A small image captioner, trained from scratch.
Model: encoder moe expert_choice, encoder depths [2, 5, 5].
Training: soap at rate 0.0024, 5100 steps, batches of 64.
Data: trained on regions of photos with short descriptions (Visual Genome), 1.6 epochs.
Rows from block 9 of the image encoder of a small image captioner, named by matrix and row number. Rows with one number within an expert belong to one neuron, the router's apart. Each number is 50 + 10 x the weight over its row's rms, rounded and kept within 0 to 99. All counts start at 0. After the name is the row's rms in percent of the matrix's.
Before each expert's rows are labels from the 100 images, of 14976, where the router gives the expert most weight on average: "responds to" is what is common among them; "place" is the part of the image that holds the peak. Only what is clearly more common there than usual is listed. The data: regions of photos with short descriptions (Visual Genome).
# router: router (encoder.blocks.9.mlp.router.weight, 16x320, trained with AdamW), inputs 107-213
# up: expert up (encoder.blocks.9.mlp.up, 16x80x320), inputs 107-213
# down: expert down (encoder.blocks.9.mlp.down, 16x320x80, transposed), outputs 107-213

# expert 8
responds to: text has "man"
place: middle left
router.8 100:56 65 46 46 37 59 62 57 35 33 40 50 33 57 52 44 51 51 72 45 56 50 42 45 47 42 43 37 46 52 59 50 44 58 68 52 64 37 58 36 45 39 52 33 32 45 74 35 39 46 34 44 47 56 50 38 40 50 60 39 33 54 54 59 45 48 60 61 39 62 59 42 36 38 48 28 59 54 53 62 52 51 52 61 50 49 49 39 41 50 60 38 26 54 22 53 48 57 62 46 54 59 64 57 51 41 37
up.0 102:46 79 51 46 47 51 46 41 52 33 50 53 59 34 42 46 53 48 43 34 46 46 54 47 29 34 42 49 39 43 49 45 65 56 49 51 65 50 39 57 32 56 61 54 49 42 46 62 69 53 50 66 37 35 53 62 46 53 53 61 49 31 43 46 53 46 43 51 47 47 49 45 55 51 35 34 56 54 51 64 66 44 60 57 55 41 46 46 58 31 53 50 51 48 47 41 61 35 38 47 57 41 56 50 66 62 62
down.0 096:57 51 47 52 50 58 27 45 61 64 47 48 34 59 65 51 40 47 55 47 60 51 46 58 33 47 53 49 52 51 53 49 57 47 50 38 57 49 49 44 71 51 62 56 45 49 47 53 44 53 29 56 53 31 56 58 52 38 48 43 63 45 42 57 46 33 45 55 43 48 58 41 47 62 68 65 52 57 47 61 58 50 45 53 56 25 36 56 51 43 42 42 54 57 58 70 46 39 61 56 61 41 40 46 47 45 54

# expert 13
responds to: text has "man"
place: centre
router.13 108:45 41 36 45 50 67 46 60 43 31 80 28 46 65 39 41 59 49 52 49 26 53 48 60 63 51 50 27 67 37 35 47 53 51 52 51 59 52 51 44 55 40 57 68 62 50 56 60 50 53 50 53 37 48 55 71 38 50 67 65 50 45 58 37 52 29 31 62 60 68 60 58 41 53 58 43 58 45 80 67 40 58 53 65 59 53 64 64 63 40 41 44 58 33 63 47 38 47 59 59 57 39 51 50 50 48 74
up.0 099:45 45 55 53 49 64 55 51 58 38 42 60 53 71 73 38 49 50 34 71 54 79 32 54 51 50 43 52 33 58 37 54 59 54 49 46 43 48 36 43 51 41 52 51 52 54 44 62 59 39 55 46 56 68 41 39 64 60 51 51 43 50 54 55 35 60 54 59 45 60 47 49 47 63 56 44 31 53 51 46 75 56 53 57 61 46 59 30 58 30 40 54 59 47 55 52 39 50 44 47 42 66 42 55 39 54 42
down.0 100:53 57 44 59 31 53 59 40 52 34 19 52 53 54 47 51 51 50 52 39 62 66 54 47 48 70 52 41 44 58 54 57 53 43 47 56 63 51 42 45 35 51 45 78 29 54 51 38 44 44 62 75 73 50 56 46 42 51 48 49 54 49 59 55 66 52 38 50 38 53 46 47 48 58 44 44 70 52 41 32 51 47 63 65 42 56 51 34 42 64 50 52 54 57 45 39 51 48 67 59 38 54 60 47 60 46 63

# expert 15
responds to: text has "wall"
place: top left
router.15 103:53 31 63 62 67 50 52 41 38 56 58 44 39 55 68 41 39 56 35 54 46 50 61 54 57 71 43 54 39 71 59 55 46 79 49 48 53 44 50 48 32 69 42 40 46 46 32 53 57 58 56 43 42 50 54 37 43 50 27 48 65 42 60 55 52 57 66 56 48 42 57 56 40 55 57 68 36 52 60 52 48 50 46 49 49 51 41 44 48 58 48 53 69 60 55 55 54 46 47 61 42 51 56 42 70 43 49
up.0 106:39 20 65 36 57 58 62 35 35 59 55 43 50 51 53 46 46 59 49 39 54 50 75 63 61 60 56 36 51 71 54 58 51 63 64 37 53 55 48 69 51 53 42 52 57 69 46 47 65 48 56 60 50 40 49 78 40 55 43 48 38 57 57 34 65 56 51 52 43 51 40 48 47 52 58 44 49 51 48 29 70 66 41 38 44 48 57 55 35 53 40 37 54 56 38 42 54 50 72 50 25 72 48 60 58 53 42
down.0 107:55 39 48 38 57 66 42 55 47 46 62 50 59 30 53 60 71 54 58 52 43 49 41 54 43 71 40 41 56 58 37 28 40 38 34 46 48 45 55 41 54 59 51 42 39 63 59 35 51 60 60 49 56 63 25 49 52 74 58 53 52 30 59 26 53 44 46 48 51 37 58 42 48 55 56 65 47 38 52 42 58 44 46 47 59 81 38 68 41 45 57 38 86 56 51 41 48 43 68 48 42 61 55 50 69 36 50

# expert 11
responds to: text has "blue"
place: middle left
router.11 100:54 30 55 68 64 52 33 52 55 55 52 30 55 60 35 64 50 50 48 41 66 57 46 36 51 32 49 42 29 61 47 68 49 57 50 48 48 46 54 43 50 44 48 69 39 40 49 64 58 47 48 50 63 33 56 40 55 56 53 65 43 45 57 51 46 43 51 49 50 67 18 55 61 73 45 55 51 60 49 49 52 46 54 48 47 61 57 43 49 50 48 62 48 45 42 38 48 42 39 51 61 72 41 53 64 51 47
up.0 103:59 38 53 64 41 63 65 62 38 59 35 57 56 44 24 52 64 53 62 57 62 66 53 57 50 48 47 47 40 45 42 49 38 33 61 44 25 50 68 53 54 51 40 57 29 46 41 42 44 46 49 55 39 60 34 74 63 42 58 63 53 58 60 39 50 38 36 36 53 63 46 69 63 53 44 70 43 53 31 45 57 50 51 67 65 38 56 39 59 49 36 60 52 66 41 55 54 56 55 48 37 41 63 50 33 73 44
down.0 097:57 46 73 50 42 63 47 53 56 59 56 55 50 58 39 27 55 32 35 42 45 50 34 57 48 53 68 77 34 46 47 46 40 59 72 50 47 42 48 46 52 55 53 41 66 37 44 49 51 33 59 53 39 55 48 33 44 61 44 69 53 37 50 58 47 60 53 46 38 35 61 55 59 65 49 51 40 57 41 47 74 55 52 59 51 34 61 64 68 54 56 40 43 39 48 36 64 47 43 46 50 73 65 50 57 40 53