From a checkpoint of a small image captioner: 14.8M parameters, encoder widths [80, 160, 320].
Rows from block 6 of the image encoder of a small image captioner, named by matrix and row number. Rows with one number belong to one neuron. Each number is 128 + 24 x the weight over its row's rms, rounded and kept within 0 to 255. All counts start at 0. Numbers have three digits each.
After each neuron's rows are labels from the 100 images, of 14976, where the neuron reaches its highest value: "patch colour" is the nearest of a few named colours to the mean colour under the peak. Only what is clearly more common there than usual is listed. The data: regions of photos with short descriptions (Visual Genome).
# fc1: MLP up (encoder.blocks.6.mlp.fc1.weight, 320x160), inputs 0-159
# fc2: MLP down (encoder.blocks.6.mlp.fc2.weight, 160x320, transposed), outputs 0-159

fc1.286:121145151157116131107151090139113141122098111136116118114122124089134110125084135101127115085127122128129111116149118141127123118168149182122159119128117154134116081082123133143146123140094112203119132082131078125114132138146100093159098120164089131163145135115135130121073120109157181109106144148099128102160115122113143089176183135152093149118099083147127154138158127157109098120154140123145124145115119162165107111089163137107182155164103128138119096127125147125134106134128143
fc2.286:122131131117140134117138169147145125177154103105125133110136104140158118139104108126128159108123171159126066113129148101164133100101123109154144099185111156123122132123174116136118140143130140146128146116164136145126164138135163142131108099138161073092094110137178144134146160151157143074104126131120124105119101120125150096160102116088065104091130142128131141128146115105139121111128105088153147118102156134136097157101155139168101168157121122159126072180123114120127093163150133
patch colour: black

fc1.165:175171115135142133108110088140129159103102122087092148115140093099126166118150144168144151113105116145099121104130130101118099160105110136118088124145137139148150146184120201125159099137155117108131169144162194141130134146123154134135113140168114145149095122141144095120121149134130160143099119123090091125112114114142191119147100123139157110115163139119135111119126125119115117156095086139137110108133115147131146104087164175144149112119111121130110110119125099106135116057162146
fc2.165:087151082162153157142099136155119083176122165147107169206113147139100144130142122107154116146113136156114102159142100172126109127151128120150138140120138110125118105117165155138168155151136148117123129092132121121135127163097086127124148159152091117156172140147158145110145118121097104117162125116129117170123113137120098140091144123150103164113153078122125102110141085124172150103118129155139140126114147136139105138066113143151124095120117135153164104142095162147179121140147121
patch colour: grey

fc1.31:138111091093107116112095131163095119118122083131105151099147109143125098123061136068122123104169101139113147101118148114117131120169127151123093120143136100138168104111133161139111128099167102151115159141153135131111136107067141119106162105095077137120146127117149127128112128154106157146123105123136181121132146088145133121151135099174175111131141143155100156109170165136136168131145155163144120131114145181157111171121133150149083111116141120149152109142108149088155129132127125
fc2.31:123161097133118160087137137153145085179171140110113099151139111126175133106091131132135190148077145111143152139145147142122100148165137141075102149157095114128130113123095136104148125135133107199141160139156116136100101147153106147175186125123132121109124142109112115150114145122130140140134136141105135107129122134148091118123099133132140100098123116116175158164134130137146097136143115113105106120117153130128094110110120106169141102127119138081171117105072117123145185163110109
patch colour: pink

fc1.80:090120121163096070130166099121117184138117095163128126154115127150124158109038162112154105126171129147123134130120086135122126154116150116159090094132141143109100120147139157110172131117067152100134144135087138133072111137090112112148141173131098135135158125127092121126154123110122121153123138130146134141127140127138131089125111127128130106139164166115114133147125134140118142106112112157137163120135194137109066128135140135137113159112118099120095108131128113169133135143173098
fc2.80:159158139138136132147142153162124149101116098096119122130100128112063130122118138166098161158120122114124089135142204120080127135177085080125128155090121139135116124122106127125142148128085131099136174162125114106099163128128146154120142165175136150080113157151102112137090138127112124120106115103138128097140123127129121078129144104143102065140147103137133129151061120142065154145112128157148139131073153141115137109113137141147128151120115104109121129147122113112129135102146114
patch colour: black

fc1.188:113166098137131125146130135175162109108062126098113100147118095106137111122120103180128123113130147146102123150104144124139172120098191167153101154132119130113140125149144081106108163096139144143119119136085106105107130130147141145129127139147123134133149142112113132076130146136106130107163128118118151114113087149139095139171120082111093145091143180142107190132135151172157124124123115104141137113111083145111171102129091138109106122132128131097161162147096103144077092127128133
fc2.188:104145125119154165114143155105109149161134136123138069111137097098124156135157115134109101125149104133129150109122078086107143111155122149139147133138131097130138134139096107106161130121117116164080132085100128133087164144065110136120119092098102137130135084108145173082135091124125113166108106126144119111118124142121131143156163108101100140111122115138164143127148116109071107064100104148133173108130097142135125128152155121151111126141090109113132183091162105168119161144147123
patch colour: brown

fc1.37:179113113086107105083124111148143153164087112118155122105141134112129061109132130085132108136096110154148112112072127091138141142127128171128157135132146095174143125113156107115071095153142143134131141126148110138158101116160126151124151140073140130183099106126126142112120135137100096120113134105105123129144181140119129124167135112106150155151157105147107149178119127134112109094135099125136172107108145106084118117134083156168109119153124108165111129088169136131123154128125139
fc2.37:112126127111138127137115158084127143132150120116108154170161115172131118136104132125116132105108132142100151130173144096088129177139185115145163146094114135087112141101116137169125110069103142135138151141154115128108186151142157171128136134144145095100096146129135136123095107120150143118130104149163102117180142137142171163127150165140189126104095091135110138145122126128100129128119102145144148140162145106098124101117106157145103116141130139119110132142185213120126128133138112
patch colour: pink

fc1.184:147134117116134146170141151157090153133076103137100119116142122130164179142088117157134140153137132113111162137140137133098121121106110099132126135164115091137157117091132135084110121148082126111116132101149093138147101126155135122126116099110083081119149113152082115141113134170138159079113120127121123148133101142102107092117144104156095124133112131135176132178168171138124167074084125092107129124109090110138092160137099115110101147103124102162127128157086135139131112107086121
fc2.184:121111141121138117139126143119108110122138132105119112113120160128081153118089088148134163138143085077138126154082177134143140141156145149129140122110141149123154152139116145137148156187116132121113170096101104147218133109145103137125159126164183144163125155161120152129159134117104170144126141147135113089118118135114142125165161135138103118130085139129146127134112144108105093121156128133143105173137116131148143102138173161109179098113162144129125181087116127164123130099113104
patch colour: black

fc1.150:138135118130104166121137139139166149125123118118114161112162084155112081112089168165149093135171139132165145110138163112180098127158127109109141105134129161123163120116168148131087146130127131123159113136136122147124125133132133125124108159144163085120093157080138172161131123103112150170107141129114124161130070141130163083133154129111129157130122114113114118143133118167165175160109159144159150131135147127116138089132121184133112123120133156125135117141046169119121156129110152
fc2.150:117149145168117122083117129120136127106158118159143112088100104101115121174103133139129100141154089080138152074158111105132151137058140133107116161110100092128122093144140078131125146167168085116114090099137164072107130138118129089156096129167115122101125097091123116103103125132128137126132084095136083116140172124147132119107106136107094124134142131142146141108138177128125149127151155160163136167117128140123145125133160120112146144093140160101117102158142107119159112102110127
patch colour: grey

fc1.178:140170120155135123122123146142170111123105153144120123160126156155160146167128104144153097126141136131168118138085083160113142157087135160141127115108152117109129141131161127149140064133151130178143121138124132153086171130137121127128119149113148072138130147165115149167141093121094133149134120163111125115133107116077130159137153136139159172146162071138153162126122134117139166089163113125119193116142147117123160117101110103126119103134129128112138142100093094095123158155128073
fc2.178:119103064131101154155144173126116115125110053138122128150132083097136088132143134106134111099100109153116113104146115137155075103125122168140118163128143156167141157155159141126115136125122137138044106159123121148128126143114152170136157148125119109154146129151111115129112113145110154117141123126140144097135097093125144103114123070153114098128098111107082107146124112142155086134135145143128112147127152126095137151117120122165138144093126164081115112110147179076098150131136113
patch colour: white; pink

fc1.255:138133108159148112138092150137113117088122137142117124141083158099116165164102123148150134122136103150109139110149126113132114109134167148144131155151181181118171116134136135131123108132114101082106119148120109154152098116099113111121087136135096110105121149094091150105070088143112141146172162158109150175115103080160130130154159136132184132133120071131130129143129071108113134106111142132141141139110138144119084135108134135162160115128156110171203130135139135133111128104111130
fc2.255:101109121134138114084089106141098136138140154117171154112123119091112088201185122151140155109128146118135110100132129132152152094122139121116111111101100111127148136134161165152139131091121149111139170132124083131119147120108151107146115145139094147124127102136123110133099173117175121124090143158145147126137118118137120142175093148079176145063113127109140163145181147123103139154090166144153136128134146151133138144143122090139142092099112121172134083088159123141137143111145137
patch colour: white

fc1.221:127122083100148095157121133151148156123132160072184135141127141135153121170151127112091118145154188118095109120142088140133122118119156085136076125110155116152091143141150173140148116057140133126151160111096129108081131104126131160139104181121112133083082129102108123134151143135140153130123127147089126148148120143123135098122155123138138158140121108111127177170125109154114148165088105120115115109151109157133107114113123104154101085147098117134146146082121134121092132128142124
fc2.221:174160138151142118121116158138111089121152125098161124108138101134134127150132116173137154118150084133122094120137163106146123148081136127156147114106107136104121112163159144119162143123145139077147069167131187126060121154093075146130179134131130123162185116142157141130147103096122131130128126099155152183120129101125130117116139151094136163151114114145115126115159129093122139130120126139125114146114102110120133115121183127091103112106171145103153144137118148169127152108087146
patch colour: white

fc1.107:125139131127131131113134134172172098169094125111128149106114093172149136140144158076120130148116136141171081137121146120143133125165107154134111125103182139129142135101119141125107125124133125091131145114127106154200123170147115139149124115130138125121137139104151133042122113143067148160115144110120119155125091109117170115124141161112122106084110136111124136098146139168145125109110198122102133109109137109117134143118152132118057149126110144149126081149152151126144145125163096
fc2.107:131110114141159143093093119106099123126161103139102144125114133116110132082141114138188144135107113107125111137133151111115143137146146143127205151123096073151095136127118166088089102136117109134142159176144118065120153126161126145120116132110127090168099117107126129100159107144130108115152077153134139160112161127121120112118086098081106153134120148115134092141174089120156128121118151132128140116151113130106160116131083125079098120098138129187116129115129108126126101118134081
patch colour: white

fc1.185:123144120119130162100149139165128112179140134120124101132130117173138118117084136154106124135087155127111079144114162113147117118123177105170131089148109116108112131146112125158139147124164141136099142134144136147107152152151159158078131125165126151135109127147128176094123159101077090136117122120087125127151134107186126121126148167124133142086113140112164176181099101167136110100135143104074132106144123108099140093154143136117108124123128085143113184163166140143139132132120153
fc2.185:135131167092138126113125104158130131164145123105131124139130088126150129129136115142108113141147124099081117162096118096103133087114100146115106110111138109118195115162165148124104085146119195163109128136092099101135135137170154174167084155133135139108132158151130114165119178136115154114110107126116143125109122141093146156097111137138177167113161136130119156127134202166119119168137143143137138148127159137157145143147120125116132114111098134148120157171135126173143146161151155
patch colour: brown

fc1.99:108146143112147134120106158120149100146144107143148142146112122154111188131110110115152128105117142158134153046119093156150157126118091135123105086155098100151128097148178131170163106091118123129164123095159130146115099084092082137119154132114127129113163166144152145136110141133140125151142157106130128182097137107127149162114110145141136124121094145089130147137143148138106185149098121146110152166142125128109085145142055126173144122131142116119136138149113137145148158129144145
fc2.99:106128156112151126095138117157171110096127142119076103117121121158116123106158082148121104143117110126131143066137143115108129134141148140138101131105125139169115127166113110152042123135116134105077159097132129120109129133154137193135128170134114138139122158122060122135126150071154129134138140128193121119115153153151123109139115079174155147105113157117117149106127134122134118140138143123103096137172117139106164136091131109143122121136111107119118096142130132142117153118085072
patch colour: white

fc1.249:149186103137138134100123114157119140112153105110121105097124142121143093153155120155138125135105149098121161116108120102092133101134120100144135098138118099105142103128133116079129133112151123154132109094122139131120137135199126141137160120143126150114142131120113091157082093070116174148158108145111093140083104166118145141161159125166130094084151164172178106112136125087171140121074113118140157123149081119087156122120075135098122141129116115145149137152120132113127098118129140
fc2.249:123153149095085104122151147153123096148077163170137127104114105126134124139132122160108169118085091131127147150103144130139155134125114093091099121148164122167113121177093121154111098123113111092124136110129153143116145114072106146094119104154140130162108143121130141131152158152111131107137176080147102135139157158136154140166145135092108113142148131109146188108095132083148121088151117121127165158106128151102150097160101141079143131156094124113154121138092105142159156133121139
patch colour: brown

fc1.53:085135183072114138167110158145218118104142141159139112136108136107137147114069130100151130157113122088157124158112140091144105084139134154133072080130138121141125109106129143129113130134127130132128121136102155133135140141110111120163129124181122117119157140159145157100129157103085137166107154111123147107138130127117109141139136155148128137136090145093138082112111137136119134154075159116097134143133119111087146118174108125127101120116157139087149111139142150179166161131127127
fc2.53:149158169114144106120157133107151141097121114109091115153143116130072149141123174143136117118081090101110138102121116117097128134143128123100141119134128124138154165142106098083159129138143135132152141100137110106069114134131132117120113099174143139112157121110084107126148109108122075153099152155100088120124171146080103054091107126147115150122132151165118130138139150157129136161113080140099170151151135163161140103122151157141088136145103140134146112140149142129137186126154135
patch colour: white

fc1.121:109142116120138090069184151184142109111137144102154111152171111146141151143116115102107136157144158112118130116129099167121091132087121152116118100141142104081117119118094110138121127156127104122164141103122111154105124150111118171099129125140147211177158138122156114193113133129162134147133123133101148120079108125130113130161127153128080102158139114132181093131120158090167117159118128129109132141102167137150119110102124154139147119117118119130120096100133133113107111097125156
fc2.121:171147149113144128116116103122134127147153138101130116137137104145142149131135114101142091114152096140116146159118092147088120141118110136122120129130084141102139109206150115101119129101149155176123117119191108120123086120167180129130125114108101115141127140091159095156145145165141136118134104129119133104100138122141159096077133134155133119118113139112174080120133113131062135164101118110140113150139082044149125143112100099123140078128135137131154132119135138155122140120120180
patch colour: white

fc1.200:136154131138142117152134102139150125096208105124155145147065112106142151075123128185075109142171156150124147138118172166158111144150129128122132120179136112120105127126147112106116076137112108155140084138161164117142157144125085122116097148181174118155094144128183109150129122161149132166131114144114126157159141125117124104114129151158131138108149126129152129139147122120148100157121160104125122148143115168140116119150133131134145120152096115137136121151134097084104126125148077
fc2.200:072123078115174153132120078147143128086087102109134113170142083124101128117119104160150116137110159162089146093119133125113114101122130136150119151125123148125143123148116118108134150126157100079132077133075104140164087155135145153098084156130107136145103108137127107097114083139118137148117138126150112143130120096121115118083152159146107126142115103147092121118149136125124145127103113120138133127147117096112114141126161125097143128122120116108131158219147129119119085154111191
patch colour: grey

fc1.290:162131117119132103130138134133160109117164100090107128160094138135153127131146128098136158160106166127140154116117114134168143079110103196145110125127111106107136145128114122084113110133079127161120147095126124148128117111158134144116067158095113114138127129127102116136117034129127147154126180116143134172131139130139172130075088134142127124155090156113103136097137110113093122082127149107126185146154099111132154114137117182124147150119131148165150158141137111120125130134137118
fc2.290:166145083104163167121119121132117123125142156176126095113130114133150101112150166128131093114112147108159143120099145096121132101139175139148128169082178123126109082188114109126177127126117093112123139143141085124119141124106097145134079126154127129140125149111122105121158165150152152095111121107174105120124102122121165133138149159141084138122176126130139155174140146170127134116104151113152111129121118141127114176125188155090122141132143124138152159089126148131168105173140148
patch colour: white; pink

fc1.46:150140094128102120117172111120127128109080125148121122139183141120156082085119122128143145102129092157113127105135111143109095123104110077122153121114058150125120113147137107162099152151171063109154117104118119108130128178155093113147117116148160150124173121155110151136121169168148075117134122155094133159170129140073151114134124116137121130131109136159109145136120142134147142087133150139133124134183160139140127123131120136139181114156168125099119092123130175127124114124145152
fc2.46:140155080119144101144102141118126119164082133105144158140159082100163120126119159148101117130109128128151135111160158123104123168150110124140219134119178152130112129098133132117086109091093143125096131149134130129147150139089146162124105124159099117099154083097108104157136141136099099120127149158099125105088110109119105124117115140127098108133118093126140135155147090151165157110135159118082183114100137154071150137149126109129148106132173122154136117128121149115125162135147132
patch colour: black

fc1.209:156121140146156110076097146147147113152151108132141129107121173173166159135118103106120134120139099151129119113137071141119108138107073135116121137138149142168149092152136132140134103114134174128172115108132153134128124124115105067112089146115163147141167155140158074153179146116119148090116132141106143146100152108148117139119120098152122115129172092097145141146144117136133126147129141152187135149125175123117144151136097120124159113157147151113126156121152167117144161181076108
fc2.209:144132140104150118156131127121156116121127164183109133129179159110111135118141091131108128108135147167126056091148153136114153156073116118175178101158160088116159134128073152168141096127106136150160116140135111090173138111133142121100159161159140120129143119159139145131102115133144103118139111147165111126151133105110147111133080168136155147139119146122099147137125129177100132132117087089114111154144127188116122132143153114148099127128136133107142110104143093145158131124102168
patch colour: white

fc1.91:069139100141106165160126148165157134161084142088139130152150137130098136110139124134116062119109138157156163075113106132107109132114120128104168148112141130141100137113107144121104162103106142146175170125118111116141106144145146148174146143178080161107125125094144138140060076136128165133128117131097085138158120141166105100165120123088107135094139170123102118167113109104114153125107174082151128124107138147140138133113127120113121116122151123118127126131126142123159142142153134
fc2.91:128115145165130155088088099150135118148107108144143099105141079115121144119133147154122150119171133121168131111113111140132149105169137139157148131083171122128146143124144082133109132114135109116118097081142163092113142162136119145140118136172134088144137147150142151182090079152160096059146107112120124101130153165166123154186164133115149155123111172137151119118108117147165140091171139149148119106129132124137132103150124096131109137118116087154112091142149111114162146120155120
patch colour: white

fc1.211:106091156153127093175081138103137113149141115148092119135168112118126174149145116091152127127146098127166140119113109110104124121124123113126193132144116105146137134138158130152116074134150152098135112113140096157091118054107113128139142127120105132162117179123128082225140117094108132106119119143140148115123145112122134110151130153164173116131142164120137154109112149134134111129140123119146100098148129140095096109137104094109134138111141088149124097142155099122111135171157152
fc2.211:088125094084146130128155184086103167117156133129152154113135152095103137173157093119123131159142098141110122131141173111158146133156111097126086139119131129111170103155146122129101106151161178088190140156115130090138136164163107143168160147090143113127085153120098127116098146129136127134149129127107124184131098118140164117128138128138135168123122142164108123130109116139176100129078093151147126157146115143112117124089085137117132114161107118109095119103103124154113133123131112
patch colour: white

fc1.41:129123094104135152104129130195131141129133101127127125157125109116132095146128143121096144104156144107134177134161128093104117117103188131085145127112144134107113125155123097120099132125166145148135132134150163075139109133137113130112154111072109124110163199147109159135128175112122120140166152139129119098153144130156161184110145129107103159133114130164168114165140133158087124148140134139128146157175111176147144133095171120120107122140097110086111116124150117142130092099152099
fc2.41:120080112036144149108106127120142158107188151123134137120115127152133118102172135094143116122107146134185137174140110107148110110119141150133133099124102135123133109092141131151165135139126117121132130136139183127085126166104131119115139110071082111139173167113129146110111135108152131097130169089134145082135184145129137113140161155108155114136097118109096107112139139141148143129087140182122116073131106124138127155128116124167102088139156146137128127124110139143123111145120153
patch colour: black

fc1.160:155090157090102098106130146141133148115140122139148154151135121105116094123092134112147119109107097129137142104126133135185144089134105160115091096150121152109072132115164147072175128196149111159108128110141137076143152167116167104115167186127147114116117116085141162084111098130153144079163151110114162146127150157133111134123150129108152141120128103085108110148143117113112118138105114150101127131158126131137112110124117128112141121140085157110106088133107152095163110113132125
fc2.160:109151128096140127132115139097160136136161134182109100126207169150153093123143125126126144122131075141142130062115130172120113110144118128121140095133105107128130103119146129122136181124129085125114132132176109107107137149141145092107105139120146148085147133135099162092115114126152129168138162119105108119159097106163146092117173150130107150125121166138154156121138117136124129117081086095107148157159125139173100130121128149131129115137153168130140134126112079102151085129172102
patch colour: white

fc1.238:095175155148149134117178137105131119087127120127075140107107107155100068115183121114125118152135118107107114125154110145158108155117115122124139152112172064148129115154153148125135144138108128131070129085110159170119140127133145102130132124148117116111131139111129119137123169099160105078126094106141097133141066127118130093175061088111119122163129141131107119133147166141127173121147124155104152109106116160106126135104128124157080102115111145141119138125140144116113102101153118
fc2.238:137159119158143138143182139131123126168122061102131130128102166099100172098136109150100105142093131136105126127119111117092150115113137121145127126147107114164115112159139141146147127183146129099152162137113109104102152105151133087204142123132110102110126117144170146138126088137139122181158124120122160151126092121106112155150163095120092138130162094123158141137109150113095157155121154157106126196096134141118145121110105139096119131131166145108143143097116113157162127132171134
patch colour: grey

fc1.186:116095147082119117117130119123148136081172127121114167132086101114121097122100107132142107126125131176164141141134131111117082091141087132101093135109140113125134111109120135123155113160115159135129112138152172208104121150104209078091127085133144122132144169137091141123136104144114131108112087135109138137124106133123107159136119141149145092152123154165126095118100138146127128143126139109134149120107154139139113155136057183108129126115166169115111133107139172118113126134126144
fc2.186:132151167097144128122145150085128106132122142085133151163130138170115164143149145137138120135159143124133090133125115097155161137131144174133104160140121086133110077136118082100120119139123129203123117132171102110091119141118122141143149174104118105121124097162136111130105082130132076073143093106139127170132136178106113143149115133125132095111092101116134131132101103136151134109121109092157129151109155140186151123125119102110162099141144111172120120170147096167122126095123115
patch colour: pink

fc1.98:117122137139130123137137109142085148153163134136119071106119127177128156149165184109105120130120150118120115102144114139139070114148169150181119119151136129156162115153093119092150085126112165148111136103091124123111159125129104113133125144133072144123119153091112170105143133149149118108114102126169143119099163135089115128131133135100161093089143164107184129166140123112113134157140131107069158125150148130112140103130103180114106127138144138132146131137107123139085088085113106
fc2.98:135128115111099099174101090132127149108137118130160095089121113112155153168110118137149144116177091168131145110120135138155097126123106134111094135164113147113130100114147169130165119162094125126150132102164135136134098133126145130125132077133131172163105121136157128112126086148149157105138152149108147155162078132128118114095158096113133158156108091168117132140111158127112117133126160157145084131141123142116164128130072152139131112117124133126208178130107123153080161161113146
patch colour: white